{"model": "contrastive audio-text model", "dataset": "synthesized solo parts of chorales (CocoChorales)", "train_examples": 39062, "gain_aug_db": 6, "n_mels": 64, "hop_length": 320, "input": "log_mel", "spec_augment": true, "win_length": 400, "tokenizer": "word", "vocab_size": 56, "loss": "softmax", "embed_dim": 128, "encoder_arch": "efficientnet_v2", "encoder_norm": "batchnorm", "encoder_activation": "relu6", "encoder_channel_attention": "eca", "encoder_depths": [3, 3, 3], "encoder_kernel_size": 5, "encoder_stem": "deep", "encoder_expansion": 4, "encoder_widths": [24, 48, 96], "text_encoder_causal": true, "text_encoder_width": 192, "text_encoder_layers": 7, "text_encoder_norm": "layernorm", "text_encoder_norm_position": "pre", "text_encoder_activation": "gelu", "text_encoder_mlp_ratio": 6, "text_encoder_head_dim": 64, "text_encoder_fused_qkv": false, "text_encoder_bias": "all", "text_encoder_qk_norm": false, "text_encoder_parallel_block": false, "text_encoder_inner_norm": false, "text_encoder_drop_path": 0.15, "text_encoder_positions": "learned", "init": "torch_default", "residual_init": "zero_last", "optimizer": "adamw", "learning_rate": 0.0014, "beta1": 0.9, "beta2": 0.95, "eps": 1e-08, "max_grad_norm": 0.5, "magnitude_pruning": 0.5, "max_steps": 12200, "batch_size": 256, "epochs": 80.0, "lr_schedule": "linear", "final_lr_fraction": 0.05, "warmup_steps": 2440, "weight_decay": 0.1}
Rows from block 6 of the audio encoder of a small contrastive audio-text model, named by matrix and row number. Rows with one number belong to one channel. Each number is 128 + 24 x the weight over its row's rms, rounded and kept within 0 to 255. All counts start at 0. Numbers have three digits each.
After each channel's rows are labels from the 100 clips, of 14848, where the channel reaches its highest value: "strongest on" is what is common among them. Only what is clearly more common there than usual is listed. The data: synthesized solo parts of chorales (CocoChorales).
# convs0: expand pointwise conv (encoder.blocks.6.convs.0.weight, 192x48x1x1), inputs 0-47
# convs1: depthwise 5x5 conv, stride 2 (encoder.blocks.6.convs.1.weight, 192x1x5x5), a 5x5 kernel
# convs2: project pointwise conv (encoder.blocks.6.convs.2.weight, 96x192x1x1, transposed), outputs 0-95

convs0.25:102128101106172107128128128085089156128128128152128184188128169128128087128128103128128128128128143160117128166109128128150128154178102128128109
convs1.25:122160163151112121128115102142121154182173119135128138117134134140180164134
convs2.25:128162079128145112140128146174128128106128128184128140128128069128090128128083130154128128164128084128102128128128128128128164128128167151090128174128109128115128128104057128128128128152128163128128128189147091128162128128089155128096128164131128158128128153128096105075151128128105147128
strongest on: note A4; note B4

convs0.60:128160158153128128101183095155144142097106128154156155147128128128098128128108128128128128128092128097128099158153141069143151128080149102141161
convs1.60:149131149094084144126124147136178175140153113119144093128109136109140090121
convs2.60:159128157128109128128108150163079106128090128133141099128128128148147128153128173078162128128079128128128107128128128128128156148099154128128128171114128119128128128164168177139128128128128128128089128128154128086128149128128128074163128132128128153128056105128151144128068128128069157085
strongest on: note D#4; trombone

convs0.40:128128128080128090170151128100088153128149168159128111167128128080081099158128128128142128128152128128108128169128128128128152128128128164128182
convs1.40:093108137160145096138127125147160160153086064145135126120120142105125122142
convs2.40:140093100128128102186121118145153107118171162128148128169128128128107103128128170101128154098128149128128128128172128128103150182173139173116128128128147153135128138119128157092155128128152139084180083170128078161081128128128163128128128117128110110128084100117147128143148128091128105128
strongest on: note C4

convs0.141:128128128161128177138128128172128128106094128097128128106128128128103128150170128167099128128128101128185128086090128128128069136128092128087128
convs1.141:099086073125109109124090107137121128113107156145139096148124153131116161157
convs2.141:128128128128128062128128150102145078128163128096128080159128128106128128128128172128113128128111128107124101128128174128096178084089083128128128093167128128152128172128091098128174153159128177093128128128146128128128128128128128146128128128128074128128128091128088174128168128128094128128
strongest on: horn; note B4

convs0.42:128128168087084128092134128128128128128157099172128083128101166128128144156157128146105128096163128128080128128128081128128113089128128128097156
convs1.42:148156143145131078092087090111127119139103126120145133145095122111118092093
convs2.42:128180128128111109128177128122152173168128101128172089128070128128104128165125128128128128146151128128145100085128128128146128154128128128128103128128128128128096128166128153075128186111080128128136135100082147125144143128178128128128156177128128143128128174128105128174106128085128128089
strongest on: tuba; note B3; horn; note G4

convs0.187:128128128085148115128173084128153128128128128120128128186128176114154128102128128128128128105159113087099146128151084157128128091128128128188105
convs1.187:117121098093117116113096105124097112108103117089126120109102172156143166152
convs2.187:166128128128128093095171128175128128167128128180128128110128128128128078128132128128093128154128128128128128128171128128178128128141128086128128175128128128106153102128128128183070128103128095128084128128128116128128099095158117100170091128213128128128128128128128149095138128147128083128
strongest on: note D#4; note D#3; instrument: cello; clarinet

convs0.160:128129128128128128128145128096128159128128176128128128160128128070093141148128098128128090172160156173110128128128112128054128105175128128128128
convs1.160:142184133113079130156138111131118134163132126151135097102106082131141157128
convs2.160:128128143103128128155128128128075128092128104101168128176146128128128161096128128111128128076121128128098189128137172128128163128108128128158114149128128128100113160073128128128128093128128137128161167175151082128117149106117142128128155107099128128149084082097102128128151128090108103181
strongest on: note G3; note G#3

convs0.35:128128148109128106108100116128128128128113111128128150196128143128128128163097174188128128128169128091175128128100128128094085104171128117128128
convs1.35:125134146139134134124132151116130174163157112162175173137152115148158163123
convs2.35:128128088128163128128157121096152163128072128166085128075133128158128128128128128128128128128128164128168102128092128128162128073109128128095128128097103117184172128180075118168115107128128108105076128107150128128096128128111128128150172128128128163145128128116149128128128138128113179128
strongest on: horn; violin; note A#4

convs0.52:155128197128085128128169108128128143128098128157128128099170128128165128128128128128073146157104128096128128128128182128128106128080128101128128
convs1.52:185136161160161109097110080105135108107138129134131126114133124094098120120
convs2.52:128152099170083128102128128128128069128128128128099128094128128176128108102091128128155128128128128128128056128128128077104128128128128149153128128128066128184142128128128128089128128113128191128128096128128128053128128128107128128182128128128128128128128149128128074128128183128128122128
strongest on: note F#3; cello; note G#3; note B3

convs0.88:104128128166128154128104128128128128128152164094128100128170128167128078128128128087128128128080180128160160159128089081128128155155128128128128
convs1.88:089127124110104163159171175141116099099123101123120113105129148158110132149
convs2.88:191104144128095128132159128144128132062116128086114146128128128128130091157128128072128128128128093076131079128128128128106128092128111151108151128077128151160128128128128088112128128146115128128128077108174128128086128142103183128128128104133128099128178105128140108142157180128128128128
strongest on: note A#5; note G#5; flute; note G5

convs0.43:104128128128174128110128066128128128128094128104128128167128128128103098128128128128164178128128128128103065128128152113076093128141128128180119
convs1.43:143152110110133167114137137130091113100103118121098096123145157168178153127
convs2.43:203093128075128105128163162128128128172098128128128128125157128163128128128128085165099099150105128066113156148176128128128117076111122090128099158128128090097128089156128140128072128128128128104128093128104144150128128153128128128128149154159128128128106156128128163128128087128128128116
strongest on: note D#4; cello

convs0.101:128128169099095069128100128128128163128104098128128128110144183158128171100128128128128117099128128128151128162166151128147101148096161166128147
convs1.101:119171192158124143149096136130142144152153108112113120149142130138137129080
convs2.101:128128147081118128128121128128156128146128128128128090160176106174164105128128153173170136115103180102148179128128128149128128102091091128112061128112181095128128128157099153156148128128128091107142145128128106095128103128107105147128154128128114154076128143128153172128128140128096128109
strongest on: note C4; note B3

convs0.77:148196099128128098138128128141174088107128128128097128160128128149109094128128152102128151175073128128128088099128147128149128158128128091128128
convs1.77:080093118080121154151134151161166150135147133113126116119105140164130140103
convs2.77:161107128128144128128113128128157112128070128128128128128160128128128128153128128128078164115128141154097128128077169128128128156122113128096128139100168128084128128128128164128086128128128128100128128091140171156128156085170128124128193128151128101139099158081128128128053121128083128099
strongest on: note D#3; note G#3; instrument: bassoon; note F3

convs0.106:128128128097118152093128160128071128128097128161158103128075128114140128128137128206110103101128128089128174113128111118163128128128128128116111
convs1.106:173172155116143178178135144139141126150120127154128112110137132111107143098
convs2.106:132128146150107096128128159128175072092087150128128128128128128199107084128107167128128101112128128128128128128086128128128113128128134128117128128108128057151128104128116162128128128091100128170128095162083117128169128100180104098128172128128128082128128179158134112128128128114128128128
strongest on: note C#4; bassoon; tuba

convs0.5:168128128128128128128128162128128128161164128128144062149128128128128128099128128128176128128128078128084178097167128166128152128174128103128128
convs1.5:121107113123146103076091146132120086117150130105101104151143111086109135156
convs2.5:128128128088103128098123128118153179128128092128128128092128145146128178147117097185128104164128128189146128067120139164144110091128128076128165103107128116165128169112104128128128128128128128172091108128128142149092128158117128128156102173148128171128150128128155128096128108128128100151
strongest on: tuba; note E3; note A3; note B3

convs0.96:128149128164128163165082089188128159128095113128128128164128177152082128101128128098128128128128111141128130128155140128110079089128128141128128
convs1.96:094085135165133149107125141108081158148146123138146085117136128150146141094
convs2.96:128128128128128055128168128128128128128131082128128128184090128092128150128128128128176128091071128128156128128152081160128128128128128082183092097128128092128128111140170128128128128176128128098128128128162128128128128103128162128146128128185178128128128099128178128128170114128128128128
strongest on: note D#4; note F4

convs0.76:152128128162146158091128128128089155128128102145163128176128128128140128128128188146100086164128128128167176128128128153128128128149106169087128
convs1.76:157145133150155147168149164160156154149115140168122121135154150159132161139
convs2.76:128128086158155080128149168128128164095090149109104128128105128171104128100128132128082128103101109109121113093128142128175128088148128181128107128128083099163128111128081165150098158103113128128087128128128090128104089117128104128128135128148128112151100148128159150115115183121109128151
strongest on: horn; violin; note C5; note D5

convs0.188:155128109128088128128154128086128209128128171143128128128090128087128074170128128128183115141146115128128128128128141109123128128128158128159128
convs1.188:122173187144140145134158133143149121117119137122102125102116147159155171101
convs2.188:168128128146112128128128128128128135128157128109165139156163104165128128164128181150156173128087128097173128128152093128164094143128108161085128159110110101156074169085096108113159178098128149128123128128115098109128118128128111128155128112128117172145141128128128110128128168085103158128
strongest on: note C4; note C5

convs0.7:178128128079128079128094072113076128134128128128165128128114128128128128128128128128104128170114128169128128078117128154128078128128128147162128
convs1.7:097085081126121124123147130114143102109119119125154156115118181164166125120
convs2.7:100154102161148128187096094128068095122128128128128128128102167128128128128094128128128165128075128128128170128168128128128128206128128128128173111097128132128128106119158128128128160097128128148128128128148128128128128128161128128128166109128095055106091109128111128128128128184128128173
strongest on: note A4; violin; note C#5; note B4

convs0.50:098079128128093092084159120128082128128101128128128122161072128128097161093128102128166162161098111128128128128128128153128158128128095142128128
convs1.50:131096153116130115133146158131140175156176138105168113143109145120092097131
convs2.50:172172128189069082128128143113128128128128128128128128144128128128128128128128140128128154128128159143102128128088128075109173128128128089128128128185151128128180128128128128128128172128102128128128085090156128091128089128128190128128128095128128128128150103183177128128075128128128128119
strongest on: note C#4; note G#3; cello; note A#3

convs0.62:128128091128128157161128140148104163128128179128128128153128159164085100128128128128164128146103155128091128128094128054129151128110128086128140
convs1.62:153144135164151138138130112113086098108105104163160149152150140099116107089
convs2.62:102128128141128128128128128128092128128128128128128138102128177104128157128128128128128113128049091128128128105166128126175128176128155128128100105128099081128099147128191158128128184091128128128128128144128128078174163111128128128159143157143128128163091128128128128128063160170143128128
strongest on: note G3; viola; cello

convs0.126:128155128106128149128128094094150128128128128112128175128081166128128128162084103195128128128128128128087128128084157170109118128128089128103128
convs1.126:140164164195151132133115122135104097149159102126115141108104131146152149126
convs2.126:126161128128128128128178128128128167153128128117128128128106128128091128054128148128109117159153104158089128082128136128145128128180128128128074135128170128128128107128116153128140128113128128128104158128128128128094151128122170197096135151128128128154093171128082128106128169128092073167
strongest on: note G#4; note F#4; note F5

convs0.127:122160128146128173128128128103128128128156106128202128154128128128173128128128097163128128169158111144128128128128119135128105167202128162128128
convs1.127:109120143128133136087085112147158154146139109117113132118124092091072099124
convs2.127:128173128128093128128128128157120128128128133128128128094128150128100098185082091128128056119128128128128128090128128128128128169154128072135128068128128094128128103188128093128097128128128167148128128128128110128128145128162128197128128128128146105128150094079116128128090128109093128096
strongest on: note F4; viola; note D#4; note G4

convs0.147:128095211128128119092131128128128128128128128128128150175128128128128128128157097128064128152192128128138163128128137128090128106128128152141100
convs1.147:115120132104136130112107087117105097085115096119105092106107108104097098099
convs2.147:128162088141128098128128128198128128128102128169128167107128128105128128128128110174170087128172128128128128128128159128128108128095155128128128128087128128128128128166089128116128128097128116097128128128128128114136166128191128100187128128102165128117128165128132055128068128128128090128
strongest on: note G3; note B3; note A3; note C4

convs0.121:128072148164128128082128128128098128128110117128118149147091149128128128098156128128128173147181137128128128090099148196079128128128128128128123
convs1.121:085110093126133087098090139120130109111100128162156134125146132169155123151
convs2.121:128128128128128118128128128128128118128128163171128128128128128059109128128128128128128073160098128128107128128177160128128128128128161128128128128074128128128118128128128076067172069191128076128128147091128166128128128128163096128154128128186054128128128128128128128128153128128128128128
strongest on: note F4; viola; tuba

convs0.93:128108113099099103147166157118120128128149128114074108083168141128090128149106128128100128103092128150165112128128146091099128128110178128128168
convs1.93:097082101085139108124133126113134135166150144152137166159139113132090099125
convs2.93:128165128091116128128140108163150153128146128128114128137099161128128124128165128165128128091128128167128091143178128186159125128159128128137094168128157155105128096186128128090154157128116152153128107098092074161128128115155093166128128128128128128162154173128128101098119128128128101086
strongest on: oboe; clarinet; note F5; note E5