Rows from block 2 of the text encoder, named by matrix and row number. Rows with one number belong to one neuron. Each number is 128 + 32 x the weight over its row's rms, rounded and kept within 0 to 255. All counts start at 0. Numbers have three digits each. After the name is the row's rms in percent of the matrix's.
# fc1: MLP up (text_encoder.blocks.2.mlp.fc1.weight, 1152x192), inputs 0-63
# fc2: MLP down (text_encoder.blocks.2.mlp.fc2.weight, 192x1152, transposed), outputs 0-63
fc1.583 101:128128144166128171128157128128073084128128173094078101128111128179193194128128112167128092128128128091152151103157173128128128065128128088171081108128106151128078084178163128128171128128128167
fc2.583 050:093139127185128073128128090201128154128145067049128089128094050128128052151128109180144082071128183128111057147159128128155123165163128128085128091181022146128113104086128170128128155128128128
fc1.584 091:128109128159128181098189128128096086164128167128128103154128158220186167080128128128095128128151128066128128128128180128096128128095128093128128128128128128100128070171175128128188038105128128
fc2.584 054:128128128167094128079151128104128128128128128086128128128092105247128166128128128128156080128184128173140103128179151128128128078128128128183128128128064128128128086169128128103209000097191128
fc1.585 115:128128128159074153128153187128128128177128128085128175128128128128128188128071128128128128065096128157186128183128128128162086050155151128128128128128128128128128128128128128072128099073128128
fc2.585 198:128128128095128081128162128178105188121128091156124128158128103135113199162084094095169128224128058104130130128128128128105128128085128201128128123128116128161128126128128132128128163128128091
fc1.586 104:058128128128128128128128128128115174128128128128128128092128088128220128128096079128128128188128128128128128128215128059128128128177128154174083166128128085128072128128128128128086077128128186
fc2.586 155:146128128169128128128128170146128128128128067095128128128128128128128033053150171128128128128128128128149179104080071212149163128159157128128061128174128081097175128134128128109128140128196128
fc1.587 091:111128087173098166128158128148096085158179199128102087107128154197175177058128128148077128128128105096128128128152186128128128128128095128181102128128128163090128061204159128128169091128128128
fc2.587 043:153128085128087164128128128177128128095128148128128128128128069203191188076128128181100107128207128128112128128128128128194117128165174128128073128128071143128118097099091128143128086128166128
fc1.588 086:128128128196128128128128155128099099155177165128091102128128111204195182061128128128128128128128128085164161128179128128128128128128099128128077099128128157072128063181128128128193063099128128
fc2.588 056:128128128128161089128128128128101128128128076128091113131163128188191144128049082128177161178128163034152103170100152102119128128119128065160079097128122128148128128068128128128135128075128163
fc1.589 125:095128155128128176098198096128128087201128128128095128128093128174128144128047157092079128128100128061128223128128160096077128128128128128201128128103128160128090088128202128073158098128128149
fc2.589 202:128176134165062150082181052205163098171148097128115145128163158178128150128110128058128184153128128128134148139128144093128128128128087162068161128128120187147128099128128110090128128230121107
fc1.590 138:128128077128128168128093128062128128094128128128128128128078128128154128097089128208080109094165128128081084170110144169187128128128156085172071128128128128128128093128128128162148110128128064
fc2.590 272:128128116150128128139128134106129113090128166128128158128128099161105174092178165180087103105135077189128128128128128188192120128068120128208075074128128160080128098109128097132146082058131090
fc1.591 128:128128026128128128128128160128078128082137148128128128128081128161194137068128128192128128128128128128128128128128128196216128128107128128154072128128128128128128128164128128128204128128128128
fc2.591 147:128128182128128099128128128142077128124128156128057128181156089128128127128150133128137102128128121211141088128132128108128128128128128123125128182128128201128128048195103128128128090121093119
fc1.592 111:128128128182095138055128128128019046128156128128106128128128128198138178128128128128128128128192128101128128128172217128128128082087128128128096128128128128128128128157149128079157084128128128
fc2.592 145:128144089126091166128110071143186128073163173128128062084079128155149078128128128095082128091128056163148111128128128163132101128128124133151128128091160143128069101128078055128141095128160128
fc1.593 091:128100128189087181104190128128128097149128159128128128128110128185174199067128128152128128096101149128128128128163171128096146128128093128166099128093128128128043094167156086128180042128128188
fc2.593 055:128128139128094165056128128135081128128128128128128118128105128191128219108191128128122097128128128128128074128128151091128128090149152128093128128128108145128076131149128128045180084158167128
fc1.594 112:045128155128128198128128165128128128128165128128128128128128173128128202054128128128128128128187128128189128112128128128091151128128128128128071166128083082128128099163158128048128081128128191
fc2.594 117:128110109080201128122128171108128128141128128114128090128171158128128128182128128138122077128128139081068103062128128128087128128078128128128143113113128128128128154080128149128069128119152166
fc1.595 098:106128128191128188128142128092099128128168203147079128128128128177128189069128164128128128128172128128172128128128128128128100068089128098173091128128128150100067073184185128128163049128128159
fc2.595 062:128128128156090128128098128089101098111191167166089128128166128218181202060128128128128128128128128128202128128128128069091128128128168079177053128141153085049087128167128088128128052075134163
fc1.596 090:128128128169081175128128128128128128169156152128075128128128128207178155090128105162106128128164128128128128128174164162151128091115128128128091097128111128106128088182162103128205073128100128
fc2.596 043:111128128147064128070185128177128128128128128064075164128092128247169162087128128128128114128163156128170100194128128137128128128128076093095128128128047128179110094128128128089220070128128095
fc1.597 118:128088093128128147128173128061128177128128128158128193128128075187148187128128128085107162128128052176190104128128128089128116128079164177128110128085128110128093128148162058128128084128104144
fc2.597 204:128140157136142128048128128128128128166123128095128137166095128128021133125153128096195128157135081198128067128128124128128107076128060191090236128128065215172120128128128128128149137120172093
fc1.598 092:102097128197097128100153128128106079128161185128128128128128128182128168061128128128128094128160128054128128128128154128097128105097128101128128109128128128088128056169128088089187062128128163
fc2.598 042:128140128177128128085187128128090128128128162123120128147055128224148194128171128183128065128128128128128128195175128128161128128128128128209128128128046102128128127128128128128209025084195097
fc1.599 094:128128128168128179096156128128128061128128170128092128128142154197158204048128151128076093128163105128152167128147128128104128104128095128182092128128128156083099056186128111093182037128128128
fc2.599 058:128128180128128093076109128128090128128182143086092083128149094205080184078128128128128085153189128068128128128128189128128128089128128128099128100128053128101097128145104105082161072128128128
fc1.600 091:128128128153093186128128128128128128148128199101106128128093128215176196070128128107088076144187128095154128128128183128102103128108128104128106105148128128128073062173156102128174067128128128
fc2.600 042:128073128168172157128128128102128071073183036128128088128093149192128194049203128128128092090128128117128088128128146129128128130106070128128128128070128155090128128128113150063173100151128128
fc1.601 098:128105128189096128128162160128091095148128173128128128160107128189176187128104128128084109128159128128162162128162128153128128128103086128179096093128128153087128080163128104100173015128090128
fc2.601 053:128128128138088097084128100128061128102128160102103128147128128169128215113152128059128098182128100128096128197186170059128068128143128157130128128128072161128128128128128128128167023128174128
fc1.602 088:128094128128128167098128128128097081161128154128098128156103128213167168085128128128093128128128128080128128148158205128128128128128081093170128082128157101073089079159166128128181073107128128
fc2.602 065:130188124176079128128164128121073128128128128128128128128128128164128199040128128162128082128148128173094166128128196128145160086128128184117128110128058172128128128196128128128128128171147119
fc1.603 088:128128128156084128104150158128088084128195128128079099161095147187179166062128128095128075128186128070154128128164159158103128109128110128167128128128128128105095065180155128104210026100128162
fc2.603 039:128143135128128166050128128128128128128128128110128128128128128255128188070099128128128128172128128128189128181173170179128082128128128160211128112091071128128128100128102103128189015089164110
fc1.604 091:103128128162128128105128128128067096128152181100098128158128128213159185076128128150103128128128128096128163128128128128128102091128097091128089109100108128087102063177164128094128082128128128
fc2.604 044:128167120158128058128174159177093095128187139091082128128096128128128109062128128166128186183167184128128128128158192128145128128128128128128071082163128173128102059155115128128151128128158160
fc1.605 092:128128128172094128105157128128105079170128178104128128128128128181182181072128128147090107128152095084128165128128128128128095128093128128153096128105128172128064092203128108102192013128100128
fc2.605 047:128128128188096149074167128128128140128128128105115128162062096231128128079155093128153128128128130128128077160194128128154128085128094128175128128128056128128128128128099128087202086128212117
fc1.606 092:128157128128075178128128149144087100128193182128099128128099128214187176063128128128100071166174093076128128128128187128128128086128109128170147092102128128128083063170180128093198072128128165
fc2.606 044:086129128095100092151128128093128128110156183191128128171128128203128199099128128179128102128128083172185097128128205128185128055128128128212128128128128128091128128128128128127142045128182109
fc1.607 094:102128128169082128098161128128103100128128188152105128167128128187170173052128128108128128128162097082128128102141169128098128090102128128166128100128128151100108062201128089099176042128128128
fc2.607 042:128169128182089128128128128128128128150191160128112090128128128206143170128128128167185075128099128128128128128180171128148128128128128128154128128128066128128095076128151128128183075128165128
fc1.608 088:128104128178099128128161150101128128168157166128128128159128128194179213072128128144128128103184128128159163102149192128128128128128098128173096128128128128128098085159128128097197041128128161
fc2.608 036:128128128128128128128179128128128128082184137103108128160068128226160128097166128128128068128184128128128068128128167128128128128128128128183128128128041128128128119159094128128223020082216128
fc1.609 103:104152128170092186128128128111128092128163185128104128128128128205209188088146160128128085128165128069175173105154159128128088075092093093128128128097128153084061071176165084128128041109147167
fc2.609 071:128128128124104128128128128090102041086128128203155157128109157148128179068096128189128120189203155128157128175128134081137205128109100128128128028154106175128164128088128128085095128146098128
fc1.610 089:148101128176082176128151128167085078128175188128128100128128152207128178067128128128071096144185128072128111128128172158087128128098105098164079105128128128106101058177128128128198050107128128
fc2.610 046:128142126128128128067164128082128128128180093075128154164128178217116165128088088128128119128128128112140092128209153181128071079128069128128128128070128128182128128174128128093217044141128081
fc1.611 115:128128093173128128128176128106128115128128159128128128128128128204176181128179128105064128128209128128218128128199128128100087128128128128166128092128128128128128107195128065128168000128128128
fc2.611 096:128128128153086128123155127128128169128128105036158128110131128128128128151112073128128128128128128128128128187128128128073128128136157128128128128128157128128128128177128128128172069151128128
fc1.612 103:128128128186101171102155128144075067174169128128128128128128128219128128078128128128092091128188128090128149128148196128093128103128128128168128128128107128094128089219128128058128128128128128
fc2.612 083:082194128156128128146128144152148128156092173171128117128128176063158128211147095147128067128090091137128128128128142162128157158106128128128128137128122118107149117076122128128080128119167128
fc1.613 094:128157128194128128128128128128097080128177191128066100128101128196196186071128128128128106153198128074128128146128178128128128108128102128155128091128128166090092094202128128072189074128128128
fc2.613 048:128122114173089150087182071128128128128150153111128128128066128255166128068128128170128081128128128128128128185186128181149068128128128128214128128128056128128128106128053106128202021128182128
fc1.614 095:128112128166128150128128128128076128156179197090128105128128110194157187066128128128092128128167146077151128128159192128094107099088128081153102128110128158086067055177114128098190048128128128
fc2.614 062:128142110128128128128158108155128116128107146094128075106128128161165128174150128142146128128163129128100128174185158073128083134128128128087140150087034092144079065128160172128097081118147201
fc1.615 099:128128128128128176092128173128078095154128128102080128128096128194178190072155128160074128128128128100128128128182128153128102128097128128145092089128096165105128081128128128109201052128106156
fc2.615 062:153092128180160128081128128113067160128168062103115080163103128128161146062171128172183057128227128111071108128128128164160128132128128152128128078128074146104128158157128165083187073165186123
fc1.616 092:128128128184104167128153128128085070164152199128096128161096128206128181077090128156128087128146153128128156152177170128128065096128128083128128128128128128103062081154128128128179075093128162
fc2.616 054:128171128173128058128128128128071128128157090128100082128128128166198185105170119157128118128128128097137107179128192122128128128128188095128111090128128067128102083177169128074197056115128166
fc1.617 090:128128128174081128128128128128105099150157178108103099128103128194180212087128160128128099098165128128155153128128170128104094094098128128156102128128110160078081083187163066128173050103128128
fc2.617 049:128128128178128202085128098131128128076128128128079128165040128225128188081128128128128128128181117128128092159153189134128096128128108128188128128141128128061128100159128128128229056090128105
fc1.618 089:128128128170128128113159154128079093128168165128128128128128128193128209037128128128094099128173128128128160128150159128128091128128128128128083100094128146104094072196168100128167054093128153
fc2.618 045:128128173169128169107128128100059128128194128128091088128096076233128128072140128128188128128128101068128102128128128079090128128128128128177085128128128128068125078164128128051184128090128128
fc1.619 093:128095154196128128105128128128128070128172174099128096161128107179128169053086128128101105128176128128167128128128128128128128084096128128174100128128128128128101061210177128088177053094128128
fc2.619 037:128128131181128128077128128128128128128128078104128128146093128232179185128166081128128128128128186128159076164128163128128128128093128128198128161128070095106128104128128128037210053098169193
fc1.620 090:128098128128101188093128128128096099160128160128088128152098128193177181128128128128095107128178128099128155128162189128128128076128128105157128128128128158087097076204169128086183080090109128
fc2.620 046:128128096128128128128128128128128141128128128099128128128128128195197128150070104164128173128147128170175128155128128183128095127128128043199128128128128041128157089157112128139141077072182128
fc1.621 094:128128128208128176128181128128090112128164192128095128165128128201180176054101128128128103128162128128128128128153180158128128099128128090192092100128165172083106087206166128101215051128128173
fc2.621 051:128180169169092137091137128128097128128165128097091092141128128208153171079096100128128152128128128101153128128128188183109128128128128099156128128128128128128128066159173082100193042118186128
fc1.622 101:077128128128064128082128128128093128128175159128128128128092128198128160050128128128128076128218172128079128128152128128128128128128128128168128128128128160128112107154128128064196087108128128
fc2.622 097:137174128100128167128128093199128128121153170170176128128128128128124058163128128075139128128037062158128128060161109128107128106126128189128128160091128178134113128128082128165128214128186128
fc1.623 086:128128101172128128128152128128074089128128169128084096128079128193177194069097128128128093128128128079128128128165193128096107095128088128159128128102128128128081077209128104128193060098128128
fc2.623 038:128134131128128128052128128102128128128148128128088208128148128178128189128128128201128128188128206096176066167184085130128112128063128128204128120128068128128167128128173128128128090160173128
fc1.624 101:098089176208128167128128128128096091165128183128097128153094128194183213054161144128097103128128128073128128128155128128128128128103128095160128145093128128100128059191128108096181057128148147
fc2.624 052:107073128128128128101128128071141128120095128104158128153128155095128128128128161101128128128128105081066071159093117128128128128167128128128128128047183145081128151075095128128130128143168184
fc1.625 093:128104105172128172098153112128128084168128187128128099128128128204165181053078128128090128128156128083128128128154188107128081102086128097166128128102104149106097071156173109128196069128128128
fc2.625 047:128128128206128128076149128155128142128128075128099128151069090235187163128128099128173128128181128128128107180117183128174128128128128105095081102128128111128128095131098128128221128128177117
fc1.626 089:095128128171095128109155128128128075128128183128084102128128128210128178073128128144092083128153164079128155147169185128128128090128128128154128128128128128090104068182152128128204021128104128
fc2.626 044:128128128153128162089128156128128128128128128088123095128128128205160211128128128128128084128128128128128113168128188133128093098128128128176128128097128128128128102175128128069209020087178128
fc1.627 091:128128128174128128128162160101101067128155180128088104155128128177184196057093128102103128128147128099128128128163183150128128128128128128154090128128128151098083086156128128109211023128128154
fc2.627 048:128128160128128149091128128128098128128128128128105069133128128239128201083128128128128105128128128103128128175128184136128128128128128091174128128109128128086128072172128128114220030073168107
fc1.628 119:071128128128101107163128223150128155128163128128128108128128128128192128128128128094058128128128128029128172128128128089128128140128128074128128128128183128075128128128128128128128128128118128
fc2.628 202:105128173128116065106126174128075180160131128128071079210128128104106128142128095062128136128128101067096136133096171072085167125128056128128141128148128186088097081128156110107163128128072128
fc1.629 122:149125128201128128169152105062128073128208128128026169104128074151128128128098128170128128092128128158168128148128128128128035128128128128162128202128128183143033090104167163128128128128128128
fc2.629 228:084128128100073186164136087116188081128128181128128106138173098177156160194041128128128131089110128128128107128128208073102128128100112128130158128096128173175099128106120189128091154128080157